{"model": "self-supervised image encoder", "dataset": "crops of objects in photos (Visual Genome)", "train_examples": 123503, "image_size": 32, "crop_scale_min": 0.3, "horizontal_flip": true, "color_jitter": 0.6, "method": "moco_v3", "arch": "repvgg", "norm": "batchnorm", "activation": "leaky_relu", "depths": [2, 2, 2, 2], "kernel_size": 3, "stem": "deep", "widths": [64, 112, 192, 336], "projector_hidden": 1024, "projector_out": 256, "projector_hidden_layers": 1, "temperature": 0.2, "target_momentum": 0.996, "init": "torch_default", "optimizer": "adamw", "lr": 0.0014, "beta1": 0.95, "beta2": 0.999, "eps": 1e-08, "steps": 13800, "batch_size": 256, "epochs": 28.6, "lr_schedule": "cosine", "final_lr_fraction": 0, "warmup_steps": 690, "weight_decay": 0.0}
Rows from block 5 of a small self-supervised image encoder, named by matrix and row number. Rows with one number belong to one channel. Each number is 128 + 24 x the weight over its row's rms, rounded and kept within 0 to 255. All counts start at 0.
Before each channel's rows are labels from the 100 images, of 14848, where the channel reaches its highest value: "colour at peak" is the nearest of a few named colours to the mean colour under the peak. Only what is clearly more common there than usual is listed. The data: crops of objects in photos (Visual Genome). In brackets: how many of the 100, against the usual share in percent.
# c3: 3x3 conv (model.blocks.5.c3.weight, 192x192x3x3, each kernel summed), inputs 96-191
# c1: pointwise conv (model.blocks.5.c1.weight, 192x192x1x1), inputs 96-191

colour at peak: pink (27 vs 9.4)
c3.163 [132 147 132 147  86  98 128  86 130 114 134 150 104 114 126 106 151  64 114  75 101 113 109 133 142  99 118  82 116  93 119 131 126 106 126 114 168 121 150  90 123 106 108 127 138 127  96 113 115  96  97  73 134 151 107 121 115  91  59 121 140 122  95 143 133 121  92 172 114  84 111 103 134 148  90 132 113  84  96 104 152 115 118 126 147 119 131 142 122  81 133 121 142 117 148 117]
c1.163 [158 113 171 154 118 129 129 145 110 127 145 143 147 134 137 147 137  48 111  91 113 151 121  56 124 185 128 137  89 133 156 154 103 117 106  95 152 107 155 137 124 106 136 136 189 141 121 108 105 144 142 104 159 150 123 164 136 142 144 148 134 138 146 152 119 103 103 148 129 140 160 179  97 162  94 136 142 107 115 135 135 111 130 140 115 164 127 115 123 145 146  91 120 103 116 110]

colour at peak: white (50 vs 5.3); pink (26 vs 9.4)
c3.171 [ 66 136 120  94 121 144 169  57 136 126 122 151 120 128 136 135 148 221 111 151 118 108 103 110 156 163 140 114 127  99 123  92 153 159 124 145 109 133 104 147 104 126 150 150 132 130 156 142 115 153 125 122 128  91 142 114 112 132 102  71  96  90 145 128  97 137 124  62 111  94 121 119 123 128 135 128 134 118 120 125 130 147 128 132  46 152 111 156 129 151 128 164 115 109 128 126]
c1.171 [ 73 150 104 116  98 144 141  52 122 110 130 122 119 129 115  93 140 146 106 126 123  88 114 164 138 182 119 110 116  92  94  73 146 126 145 140  93 146 116 127  96 138 127 141 110 139 137 131  97 132 146 101 130  85 133  94 115 118  81  77  95 122 125 123 136 138 135  69 125  97 119  64 120 126 144  94 120  92 116 122 147 143 137 126 118 147 105 129 121 101 123 163 106 114 143 122]

colour at peak: white (44 vs 5.3)
c3.113 [117 101 124 156 104 140 110 126 159 120 155 130  93 146 113 151 113 111 133 119 161 143 123 183 138 129 139 120 171 111  74 169 145  80  91 128 119 114 112 119 117 123 107 131 153 160 122 169 164 134  91 147 101 126 123 137 155 106 120 106 132 125 133 104 123 108 183 139 112 114 150 123 167 128 153 137 143 241 138 124 146 145 115 175 116 117 142 130 128 132 135 127 125 132 129 144]
c1.113 [139  89 120 146 140 121 123 132 135  94 168 136 128 146 145 117 168  76  92 124 135 128 142 174 109 128 149 139 153 138 119 135 167 143 129  93 162 127 100 101 172 101 143 101 164 122 137 157 149 110  97 136 146 161 142 138 156 100 150 110 147 127 150 145 148 146 183 144 161 147 126 120 148 136 156 144 142 185 132 159 128 155 114 175 130 137 148 137 129 161 166 125 131 133 164 171]

colour at peak: pink (27 vs 9.4)
c3.135 [137 103 125 145 114  98 141 127 122 128 108 121  82 115 148  79 102  91 153 117  94  96 143 103 141 128  83 104  85 141 160  94 132 171 114 106  99 140  98 121 154 106 132 115 137 113 125 117 139 105 125 154 151 150 117 145 109 103  64 125 100 141 156 116 126  96 103 115  93  99 116 124  95 122 153 108  62  81 173 125 123 113  80 129  92  97 130 131 117 132 156 111 107 119 123 137]
c1.135 [102 128 123  99 148 134 134 124 151 151  95 110 132 117 140 135 144 142 164 136  66 125 157 116 118 133 126 130  93  88 144 126  83 206 110 121 113 141  72  99  92 127  75 104  76 114 148  66 146 125 121 130 111  93 137 119 137 115  90 120  98 110 144 139 107 105 106 142 139 132  76 147 125 103 156 110  95 105 138 133  93  93 167 154  72 129 137  98 128 133 130  87  79 127 113 121]

colour at peak: pink (25 vs 9.4)
c3.94 [123 117 151 116 136  90 158 142  72 156  80 102 122 124 153 132 101  95 119 129  84 105 117 115 126 121 112  96 103 149 163 135 155 122 103 123  89 178  96 144 147 120 115 129 128 116 121 113 129 127 131 168 122 160 109 113  95 147  84 105 123 114  78 136 103 111 108 118 112 128 152 128 131 142 124  93  96 107  74 119  82 111  77 111 111 151 126 124 130 120 167 179 113 144  95 134]
c1.94 [104 149 149 137 110  98 109 110  58 127  98 139 133 119 120 119 138 141 124 115 155  54 130 118  99 137 106 137 164 102 145  99 143 149 126 147 134 173 129 158 123 111 131 146  83 115  90 138 136 108 126 140 109 148 120  99 104 188 108 101 133 100 119 101 141 111 136 132 130 102 137  84 132 128 126 106 122 124 118  99 144 134 133 147 132 134 125  76 114 121  94  62 143  86 111  78]

colour at peak: pink (25 vs 9.4)
c3.0 [143 105 175  99 149 114 110 102  98 133 130 102 119 154 121 121  96 117 157 103 108 103  98 157  96  88 129 148 138 124 106 149 120 120  96 126 117 148 113 118 145 114 141 115 139 119 163 143 171 111 125 191 113 120 109 123 119  72 153 113 137 142  61 135  90  97 170 126 129 138 126 118 145  87  85 104 111 178 123 129 121 146 101 119  92  75 135 113 110  99 108 127 138 155 134 106]
c1.0 [126  95 145 140 151 125 133 110 104 139 153  91 131 143 126  81 118  88 120 146 155 130  97 173 130 144 114 153 153  90 112 174 146 124 100  89 136 118 155 117 139  94 104 103 151 157 167 162 118 114 124 149  99 111 104 124 116  89 149 119 106 156 130 137 139  90 138 146 151 150 102 164 122 123 126 122 166 141 133 122 159 167 107 149 154  88 126 138  97 137 104 118 147 166 183 117]

colour at peak: white (29 vs 5.3)
c3.167 [143 163 138 125  98  95 143  98 145 115 113 155 106  90 134 129 112 117 116 117  92 142  95 101 156 110 121 112 104 130  97 135  99 144 127  92 148 147 128 122 155 141 142 150 115  95 109 105 146 120 163 146 133 148 114 114 119 123 127 133 146 136 122 113 122 107 112 148 114 115 139 125 133 102 113 101  74  97  98 129 105  58  95 130  65 115 139 125 127 129 113 110 129 127 118 134]
c1.167 [117 131 107 125 110  87 140 104 132 113  97 122 113  69 131 112 122 144 125 119 120  93 144 120 108 107 132 118 148 108  77 110 113 136 122 129 155 152 129 132 121 133 117 122 121 144  75 128 110  92 155 150 137 126  88 115 123 110 117 134 128 123  88  73 125 100 112 130 133  59 100  33  87 119 126  88 102 114 121  91 118 133 110 149 100  94 130 117 107 114 115  99 152  92  98 114]

colour at peak: black (51 vs 13.6)
c3.158 [115 173 121 153 135 150 137 136 150 123 136 116 142  56 137 146 132 124 132 134 134 141 172  87 127 126 167 118 126  81 154 139 105 106  95 117 150 147 119 123  86 162 106 115 149  97 127 101 131 161 121 103 139 123 130 160 137 198 159 110 118 143 127 144 119 131 130 107 130 151 116 120 120 119 178 134 124  84 102 115  98  81 152 112 125 129 136 124 142 118  83 126 148 114 105 135]
c1.158 [132 102 136 122 117  96 145 101 107 134 128 108 105 102 138 146 114 120 151  69 100 123 140 135 143 107 146 103 121 106 122 120 105 135 124  69 130 153 128 113  97  85 101 112 143 147 139  92 101 110 108 120 143 141 124 152  91 159 137 109 117 131  64 107 140 103  98  91 138 127 155 139 107 142 120 109 110  97 105 123 109  87  81  92 147 150 100 111  94 113 152 158 133 122  77 148]

colour at peak: white (38 vs 5.3); pink (26 vs 9.4)
c3.119 [137 104 146 102 135 129 112  90 136 133 126 109 164 119 100 129  89 176 143 120 119 113  83  87 114 169 100 141 118 136 110 120 135 152 112 129 125 100 106 168 126  90 133 130 160  95 144 156 143 146 127 144 133  73 147 115 119  93 116 101 105 110 150 117  87 107 129 125 125 124 132 170 116  95 156 126 127 137 136 119 124 115 128 108  57 117 108 128 127 164 101 126 119 102 115  98]
c1.119 [105 104 109 116 116 115 109  78 129 115 118 139 112 109 102 114 165 132 140 121 136 132  88  92 125 119 115 156 132  80 120  88 142 127 103 132 112 125 131 150 115 104 115 124 124 111 113 150 115 123  97 152 134  78 132  78 123  77  95 100  92 120 117 138 132 115 122 106  93 128 114 124 138 110 138  73  82 119  83  87 116 120 146 122 107  99 100 109  90 144 113  95  98 129  86 153]

colour at peak: white (35 vs 5.3); pink (27 vs 9.4)
c3.101 [127  95 164 131 163 117 148 131 102 146 126 139 164 190 121  72  98 142  98 146 109 119 104 110 127 145  75  99 126 101 149 124  98 149 160 118 115 141 133 137 154 124 137 131 129 104  65 112 100 118 117 140 116 109 119  88 140 130 134 125 146 154  75 139 134 115 118 184 128 162 109 139 110 110 127 180 128 109 138 156 139 130 153 131 104 144 141 108 145 163  83  89 106  94 179 126]
c1.101 [ 83 100 144 124 138 118 153 103 147 157 131 133 165 214 127  92  81 144 116 120 131 153 108  94 128 146 124 112 135 112 128 139 113 146 146 120 116 120 139 143 109 114 151 137 111 143  97 100 108 118 136 142 102 128 134  92 144 135 155 163 118  79  77 147  90 106 108 134 115 163 123 123 119  81 138 198 158 116 189 138  94 125 136 136 122 143  98 109 132 132 129 114 116 118 205 121]

colour at peak: pink (26 vs 9.4)
c3.103 [118 106 118 105 129 103 135 134 102 118 108  86 155  97 156 119 109  84 103 111 107  92 132 122  95 113 113 131  89 113 130 109 130 112 120 121 109 148 117 120 124 113 134 134  95 125 115 102 131 100 108 171 110 103 114 109 105  98 144 130 114 105  87 149 116 107 123  82 118 123 116  76 102 111  94 137 106  96 125 136  92 159  72 113 128 129 102 128 107 136 159 117 144 135 102 147]
c1.103 [113 152 117 137 143 101 186  74 129 143 130 121 133 103 169 117 142  82 129 118 130 113 114  78 129 122 130 149 118  93 161 118 126 135 129 110 121 155 138 124 135 159 149 159 159  92 147  97 149 102 110 160 115 123 144 156  88 131 145 134 138 138 137 182 118 104 137 125 133 156  95 124 142 159  88 131 131 106 161 121 124 149 103 151 120 137 139 168 141 143 105 133 169 124 116 154]

colour at peak: white (51 vs 5.3); pink (31 vs 9.4)
c3.77 [142 111 150 116 138 163 103 142 135 141  95  85 133 153 101 166 162 136 173 137 149 139 129 114 109 114 142 133 138 150  78 154 101 139 112 121 118 145 120 141 150 138 123 115 188 122 123 114 152 119 111 126  84  85 132 134 134 124 136 141 112  88 137 111 135 119 107 176 119  93 101 140 128 116  97 115 120 130 138 137 125 154 119 139 119  49 136 114 121 152 135 119 118 155 111 128]
c1.77 [128 131 110 147 135 145 108 136 111 135 145 103 124 119  60 139 141 124 129 148 155 122 118 165  91 140 141 161 129 125 101 106 120 154 120 112 120 124 134 145 113  97 126 102 144 167 101 113 100  32 109  81 127  96 140 104 118 100 125 119  83 115 123  93 135 102 134 160 113  89  78 107 119 145 133 121 151 131 126 122 142 135 132  93 137  33 140  82 129 119 114 100 149 108 161 118]

colour at peak: white (27 vs 5.3); pink (25 vs 9.4)
c3.76 [132 106  88 141 129 173 133 107 129 122  83 124 114 114 122 173 172 182 127  93 172 151 147 155 113  41 167 131 169 125 131 142 120 132  96 137 123 136 137 126 127 125 117  79 165 135 121 142 105 145 104 108 112 170 115 164 104 115  84 121 142 123 145  96 140 115 123 164 134  81 179 115 134 139 156 133 149 144  88 105 106 108  98 166 155 105 121 123 109 144 119 129 142 151  91 134]
c1.76 [170 101  97 148 139 137 118 148 106 145 117 137 101 164 112 149 148 148 109  82 134 117 180 184 116  89 162 151 156 110 138 144 113 133 129 130 163 167 125 134 133 107 135 105 168 144 142 172 131 106 103 161 161 123 140 140 111 101  92 160  99 115 118 119 177 101 103 179 102 114 139 150 142 129 142 150 141 129 139 133 140 164  90 141 128  95 112 123 112 168 121  58 150 116 145 114]

colour at peak: pink (28 vs 9.4)
c3.29 [135 150 156 101 145 150 130 149 111 122 114 126 175 131 127 126 185 118 156 137 139 105  81 102 127 115  86 132 125 144 138 117 140 148 100  87  88 176 144 126 171 127  95 125 151 108  92 133 122 131 125 132 125  88 137 123  96 120 128 126 116 117 125  99 113  90 108 135 129 117 118 129 121 105  94 121 143  80 102 137 121 135 158  97 102 108  97 129 169 127  93 149 140 171 119 135]
c1.29 [ 86 131  99 104  92 131 146 121 143 110 131 146 143 106 133 128 178 110 163 134 152 110  91 112 143 104 103 122 153  84 135  97 140 158 134  82 128 145 129  63 127 121 135 128 128 168 117  90 120 116 132  99 134  91 103 109  89 125 136 136 119 123 130  96 133 104 129 123 136  97 110  74 128 139 112  67 125  84 123  96 145 151 125 112 143 102 112 143 138  96 136 151 131 128  96 138]

colour at peak: pink (30 vs 9.4)
c3.97 [136 119 129 117  93  96 107 139 106  91 134  86 134  74 132 105 137 106 119  98 137  73  79 145  90 122 161 105 124 117 100 134 133 116  73 131  94 116  95 133 132 109 100 142 145 126 113  77 123 117 139 121 147 117  97  98 163  98 115 125  91  96  79 101 146 122 105  97  94 126 126 123  98 118  92 128 103  97  90 132 108 122 142 101 154  84  99 127 126 140 146 107 141 126 134 143]
c1.97 [140 103 124  99 116 142 116 141 115 116 118  98 141 149 144 146 107 145 119 132 139 107 144 103 134 127 125  94 140 140 124 163 121 194  87 127 164 120  96 123 137 180 134 125 160 118 111  99 165 130 145 150  96  91 134 104 127  83 112 133 139 139 106 132  85 118  93 135  76 119 157 112  83 126 110 156 126  72 103 136  85 123 157 142 146 123 126 155 173 119 104 101  90 151  98 143]