config = dict(
    model='self-supervised image encoder',
    dataset='crops of objects in photos (Visual Genome)',
    train_examples=123503,
    image_size=32,
    crop_scale_min=0.3,
    horizontal_flip=True,
    color_jitter=0.6,
    method='moco_v3',
    arch='repvgg',
    norm='batchnorm',
    hidden_act='leaky_relu',
    depths=[2, 2, 2, 2],
    kernel_size=3,
    stem='deep',
    widths=[64, 112, 192, 336],
    projector_hidden=1024,
    projector_out=256,
    projector_hidden_layers=1,
    temperature=0.2,
    target_momentum=0.996,
    init='torch_default',
    optimizer='adamw',
    learning_rate=0.0014,
    beta1=0.95,
    beta2=0.999,
    eps=1e-08,
    max_steps=13800,
    batch_size=256,
    epochs=28.6,
    lr_schedule='cosine',
    final_lr_fraction=0,
    warmup_steps=690,
    weight_decay=0.0,
)
Rows from block 4, named by matrix and row number. Each number is 128 + 24 x the weight over its row's rms, rounded and kept within 0 to 255. All counts start at 0. After the name is the row's rms in percent of the matrix's.
# c3: 3x3 conv, stride 2 (model.blocks.4.c3.weight, 192x112x3x3), inputs 92-111, a 3x3 kernel for each
c3.62 089 [127 147 161 133 113 195 148 150 181 104 132 122 122 116 124 121 136 112 128 125 124 138 161  84 122 116  98 119 109 135 114 146 127 134 141 104 126 130 139 114 134 120 126 119 139 123 133 149 133 123 147 100 114 148 139 117 104 124 164  98  99 100  67 109 104  86  86 135  81  73  91  64 144 101 128 118 147 110 123 105 113 118 115  71 128 151  82 128 108  77 142 132 114 149 126 135 136 134 131 122 104 130 134 126 111 124 102 131 116 121 105 101 100 109 116 108 118 149  96 124 146 114 119 131  93 136 136  93  80 133 112 119 143 130 131 145 121 142 141 106 105 106 108 106  99 127 110 126 127 150 134 155 180 108 119 110  94 118 102 106 105 110  98 111 149 116 152 129 119 120 103 123 153 168 153 131 190 129 158 198]
c3.63 094 [131 128 142  93 115 103 124 108 101 134 129 133 129 112 131 123 119 130 125 101 119 148 134 127 145 160 168 106  92 101 120 117 127 115 104 105 113 135 121 136 125 126 136 130 143 125  83 121  91 133 131 123 125 141 102  73  64 100 130  69 120  83  88  62  60  86  59 121  96  91 112 144 124 136 140 126 152 119 120 130 132 112  86 146  95  97  97 103  92 104 160 164 154 158 117 148 137 143 122 158 140 143 168 146 156 136 141 166 115 112 115 108 109 126 122 125  97 124 119 100 119 108  88 117 116  93 125 169 179 121 131 166 123 132 128 130 105 119 116 113 135 124 137 135 163 177 163 158 133 130 112 144 114 113 114  99 152 119 131 149 132 135 148 153 147 160 162 155 164 178 179 153 138 142 145 121 136 156 131 117]
c3.64 104 [143 124 122 130 141 160 126 122 150 119 121 141 136 127 135 131 135 131  96  60  81 113 108 102 149 118 140 114 134 122 166 123 150 130 180 143 122 139 136 139 119 163 135 147 184 124 136 119  83 120 124  80 117 115 143 139 125 168 175 166 183 183 170 107 126  92 104 143 151  95 166 171 117  95  96 115 140  91 148 145 104 147 133 146 130 138 122 141 130 135 123 121 133 144 128 141 145 144 116 103  98 100 136 154 116 164 120 127  94  86 100 163 133 150 168 178 146 146 168 147 161 136  90 139 106  91 115 146 144 146 141 141 156 165 156 101  98 111 103 115 104 131 123 133 145 137 136 150 127 145 132 147 152 125 128 111 154 120 136 160 170 157  97  97  75 103  75  85 111  98 103 128 126 117 134 104 147 120 132 135]
c3.65 096 [119  93 113 159 129 158 157 149 144  65  62  88  85  78 101  86  68  99 147 170 161 161 158 152 154 148 142 148 139 136 138 141 174 137 137 125 135 122 112 132 135 126 136 132 134 128 124 141 122 127 133 128 155 154 125 123 110 109 143  99 100 105  87 130 108 106  92 132 102 103  82  74  97 128 100 110 114  89  93  81  96 108 128 131 143 144 151 141 143 122 112 109 123  86 134 112 104  96 113 171 151 153 115 160 129 124 144 130 112 115 132 110 127 112 141 129 130 114 118 127 137 151 149 112 109 149 141 122 106 154 136 138 166 170 182  87 106 103  96  91  82  94 137 116 143 127 107 147 128 144 136 153 161 146 176 165 137 110 141 106 139 130 138 107 109  97 118  86 120 105  99 121 117 123 134 104 121 141 125 126]
c3.66 094 [114 123 108 120 127 149 130 140 118 154 163 171 133 124 174 107 115 142 129 136 119 139 108  97 117 106 118 118 134 127 130 140 173 155 144 148 110 134 144 116 125 150 101  85 144 150 134 152 121 130 166 112 109 156 105 101  98 100 109  84 103 101 106 105 100  86 122 139  94 123 125  94  96 132 122 128 158 111 123 145 120 128 145 139 107 123 117  71  82 116 152 126 136 113 161 102 110  75  99 144 132 173 137 144 158 126 120 134  93 113 127  86 125 111 113 108 119 153 154 135 169 172 150 148 150 163  86  83 118 109 121 158 112  66 116 121  93 121 136 124 136 108 118 110 125 127 149 134 164 199 139 117 166 160 189 176 134 122 170 128 123 132 135 134 125 136 126 131 139 128 134 136 177 211 145 157 221 122 194 237]
c3.67 101 [125 113 111 121 131 118 127 107 140 142 133 142 124 122  99 129 130 122 106  60  82  71  84  69  98  98  96 130 132 131 136 125 129 146 160 150 102  86 123  99  99 119 147 156 112  98 114  83 135 106 115 117 153 123 144 133 166 163 137 160 148 144 154 140 128 131 148 129 158 134 123 135 108 114 139 126 131 147 140 120 139 126 138 142 123 106 128 156 167 146 119 113 114 135 132 142 144 125 135 120  92 111  89  88 105 142 157 120 114 100 116 122 132 104 142 163 154 112 120 118 108  94 105 113 127 126 127 151 136 123 121 127 112 178 158 118 147 135 134 120 165 126 167 152 114  85  94 122 113 109 150 157 142 134 131 118 160 144 136 159 176 169 115 114 111 141 112 120 152 163 135 126 130 106 115 138 112 113 138 124]
c3.68 100 [125 104 114 110 150  89 144 141 133 101 121 141 125 117 109 150 176 138 105 116  96  94  93 105  75  88  90 115  98  96 113 113 104 139 106 106  92 111 120  73 113 104 127 126 114 121 119 128 125 129 104 141 119 133 133 138  94 139 125 126 123 113 123 136 171 186 149 142 161 124 122 120 129 156 136 118 119 147 104 112 161 136  98 110  94 124 121 121 100 108 129 129 141 130 145 115 131 124 117 163 187 144 163 151 153 148 135 136 149 154 174 142 128 130 147 115 133 144 140 128 152 138 157 136 134 163 131 131 155 162 152 147 170 106 111 145 125 147 141 141 138 135 121 157 112  97 126 131 135 111 169 153 133 134 127 120 139 141 140 110 111 109 116 133 147 156 150 176 146 165 143 141 142 147 151 156 141 167 144 144]
c3.69 117 [106 119 138 142 126 161 151 152 134 141 124 106 141 167 118 134 133 121  89 118 100 142 148 142 129 152 136 104 141 124 127 119 129 105  99 122 115 121 106 112 116 124  87 121  88  31 126  65 149 113 156 104 132 136  86 114 125 103 113 136 107 120 130 120 111 122  88 113 106 112 120 129 119 126 134 125 127 120 124 144 144  82 115 116 110 144 143  92 102 130  88 130 118  99 135 122  91  99 109  90  98 121  58 103 104 124 116 107 157 160 158 169 154 160 145 135 154  87 123 119 153  98 127 110 153 143  96 121 114 101 110 110 113 125 145  69 129  99 120 108 142 139 140 124  95  99  95 127 116 134 109  78 120  96  76  96 125 139 117 131 124 131  94 122 108 139 126 103 128 115 128  99 112  80 129 133 112 123 128 120]
c3.70 097 [173 157 153 149 155 148 168 149 138 170 160 133 152 146 122 118 153 106 108  82 105  98 119 119 113  93 141  99  94 103 113 130  99  84  93 116 113  93 112  99 120  95  96 111 108 116  79  93  83 118 104  97 133 119 112  89  91  96 105  69  95  90  90 159 117 121 148 143 128 156 111 126 112 107 108 122 137 105 121 122 131 134  94 117 151 137 113 139 110 120 163 152 117 154 170 154 132 175 150 123 138 110 116 108 121 128 110 124 113  56  94 104  95  96 113  99 106 105 117 132  92 122 122 133 149 116 108  88 122 112 130  99 117 117 103 109  87 116 126 134 138 121 125 140 138  92 111 111 111  78 133  94  93 104 152 132 132 130 126 118 117 113  97  56  73  70 118 105 106 143 126 138 162 155 128 121 139  87 120  96]
c3.71 103 [123 135  96 124 137  98 103 101  67 116 121 126 116 125 109  91 133 114 124 144 143 136 128 141 127 135 144 131 127 135 121 128 147 130 135 140 165 175 163 149 130 182 147 175 157 127 131 129 127 121 106 123 116  94 122 126 135 121 147 122 116 112 137  78 124 107  82 123 113  86 107 116  87  96  99  95 138  80  83  91  98 118 105 115  95 126 100  96  93  99 144 154 137 156 175 128 140 119 140 119 103  99 109  94  95 124 107 101 107 104 110 109 117  95  93  96  77 139  85  67 132 128  59 121  76  45 172 133 126 137 150  95 119  72  55 110  98  96 128 123 128 121 137 145 150 135 114 136 148 129 147 149 123 160 146 150 129 132 114 133 135 127 112 110 117 125 146 129 138 158 146 141 139 149 148 141 136 146 167 141]
c3.72 100 [145 139 168 133 111 160 124 142 159 128 132 115 119  89 141 134 133 134 127  93 100 120 134 103 111 103  98 113 132 126 107 135 115  99  85  86 146 151 158 115 117 167 126 148 132 119 113 154  98 108 131 114 110 129 131 157 147 157 146 130 157 180 146  99 116 146 100 131 126  86 135 125 112 131 116 116 130 103 129 110 117 158 144  91 166 107 155 155 161 159 166 161 162 172 130 195 140 160 150 181 167 169 187 161 200 151 172 145 137 158 134 155 103 192 123 182 167 127 148 106 170 149 106 172 153 141 114 130 111 119 136 150 149 154 169 120 103 136  96 107 115 126 107 122 129 129 158  90 103 154 112 136 158 139 152 134 133 121 133 116 133 143 178 179 172 162 163 160 144 163 157 105 123 129 112 135 124 128 101 117]
c3.73 100 [117 136 146 122 136 123 124 120 133 166 143 133 126 104 105 114 113 125 108 120 138 103 121 140  96 103 114 122 122 122 127 146 110 129 134 133 121 112 120 117 122 129 131 110 146 136 158 135 149 151 143 131 149 147 122 120 148 142 146 162 127 126 121 118 127 134 107 101 127 120 114 150 132 115 132 114 128 171 104 129 136 132 138 125 123 122 133 114 103 118  98  89 104  92  77  73 100  61  66 145 133 135 105 145 132 117 105 110 146 130 121 147 153 110 133 122 118 100 120 120 130 147 173 103 110 135 103 105 124  93 118 131 113 131 145 135 125 123 140 163 110 121 128 110 137 152 144 122 121 132 164 145 134 156 156 145 152 150 148 156 160 152 133 123 118 139 117 120 147 123 143 160 166 182 157 169 182 132 140 162]
c3.74 090 [140 156 152 120 132 139 119 155 151  95 110 103 100 117 110  95 102 113 126 136 113 148 163 131 145 157 143 149 124 128 156 147 104 125  95 100 125 141 155 150 141 139 155 145 137 120 144 144 108 121 124  88 107 154 147 129 136 160 126 136 126  88 118  84  83 156  82 124 159  99  56 148 131 108 102 155 131 101 119  87  88 170 145 128 184 149 142 174 157 144 156 169 115 171 160 117 161 155  97 107 123 107 127  99  96 125  80 117 100 160 128 119 116 146 129 172 121 134  85  66 162 101  64 139  82  46 136 137 117 109 119 108 125 149 158 144 150 147 136 115 125 144 163 148 119 142 141 128 111 123 130 117 147 125 130 135 120  89 108 133 109 111 166 123 138 178 133 153 164 112 123  88 136 163  92 130 164 109 124 145]
c3.75 098 [122 135 134 137  85 141 142 158 143 125 113 121 112 139 116 120 116 101 121 147 103 121 142 132 125 132 149 127 132 132 138 133 134 137 129 114 106  87 117 109 119 127 140 143 111 115 119 123 128 135 157 124 140 150 112 126 119 120 129 110 111  92 108 126 116  85 107 111  77 123 104 114 140 140 141 148 140 131 123 114  72  65  81 133  82  95 107 121 135 120 124  88 128 106 126 119 141 137 131 130 133 131 120 124 113 136 137 129 116 109 112 124 133 138 119 148 133 117 134 130 143 115 150 130 135 134 126 164 174 147 118 174 170 229 255 100 101 109 122 135 138 126 134 131 128 140 164 147 102 194 165 185 176 115  95  98  81 115  99  88  98 106 123 117 121 127 139 120 121  95 105 127 117 119 137 131 116 106  87 110]
c3.76 100 [156 145 119 149 157 136 143 152 142 137 100 113 141 138 156 163 175 157 126 165 148 139 133 181 117 150 151 152 139 173 142 117 136 139 118 117 162 118 122 134 138 102 121 113 134 131  99  88 131 124 108  97  94  94 144 151 146 168 151 164 154 147 152 147 132 134 143 121 149 132 130 139 134 140 117 146 126 144 139 127 122 141 156 157 116 151 136 119 123 129 137 116 109 136 111  93 130 118  98 116 117 107 108 117 115  91  83  88 150 139 129 143 151 114 154 175 146 115 111 109 151 117 124 138 132 114 124 129 122 116 133 134  93 120  99 149 145 164 139 156 131 129 145 126 150 161 172 117 125 124 126 128 133 116 107 126 100 127 144  99 110 135 123 133 135 126 108 136  97 101  96 117  86 106 131 127 116 146 155 129]
c3.77 091 [117 141  91 138 137 120 104 143 119 174 156 147 174 127 127 129 156 109 105 126 137 113 128 129 118 127 125 111  85  89  89 108  90 123  88 107 104 104 100 100 121 110  97 124 135 150 157 107 146 111  95 154 128 103 142 150 153 137 111 110 128 119 122 184 146 136 166 118 117 162 126  80 143 146 149 138 123 149 125 133 133 154 151 139 133 145 155 137 148 138 146  93 147 167 122 144 161 141 130 129 102 128 116 117 102 122 106 118 130 112 101  94  78  53  74  62  72 113 117 137 104 141 115  96 105 137 143 158 132 139 134 111 111 138 132 155 116 108 131 152 123 130 131 125 128 122 120 168 140 111 151 121 128  98  98  90  94 123  83 100 130 134 139 123 135 130 124 114 150 127 117 111 114  54 119 138  93 105 148 119]
c3.78 106 [129  95 113 132 129 109 142  96 120 121 123 123 100 115 105  99  89 100 135 121 107 131 148 121 117 106 128 135 138 146 123 121 146 136 129 126 129  97  97 129 129  62 134  86  82 163 141 141 155 135 129 151 144 130 118 148 127 137 139 133 126 127 138 134  94 122 130 136 116 126 112  99 145 122 131 146 120 132 143 128 122 144 148 148 140 143 131 137 127 125 110 107 111 119  92 102 124  83  99 116 115 136 134 126 136 142 155 136 128 109  94 129 103 106 112 119 121 142 144 138 136 141 124 115 120 140 141 114 115 121 122 120 113 104 128 144 129 122 131 132 129 153 143 141 155 162 141 147 132 158 117 113 120 139 143 144 126 145 114 125 151 137 110 102 106  82 143  77  94  81  91 147 133 140 121 120 130  99 106 124]
c3.79 094 [130 145 123 125 149 130 105  98  86 135 140 129 128 166 114 100  97 102 118  95  91 138 107 139 142 183 167 164 180 163 177 141 195 183 210 204 142 155 148 130 114 151 127 113 131 115 103  90 152 119 124 152 161 127 133  90 103 159 113 120 164 161 145 126 109 116 160 118 146 188 182 147 131 133 101 132 142 130 144 192 163 123 137 132  97 128 126 104 112 134 154 164 155 144 151 137 120 142 154 124 108 114 133 139 137 127 134 143 118  92 117  74  84  38  90  73  77 112 139 138 104 105 122 111 101 103  96 142 121  94 100 125 138 144 149 153 156 150 134 122 140 123 118 121 134 161 117 138 120 135 142 128 137 110 130 132 142 154 161 121 121 133 131 131 111 176 118 139 151 126 126 121 114  87 142 136 107 166 165 144]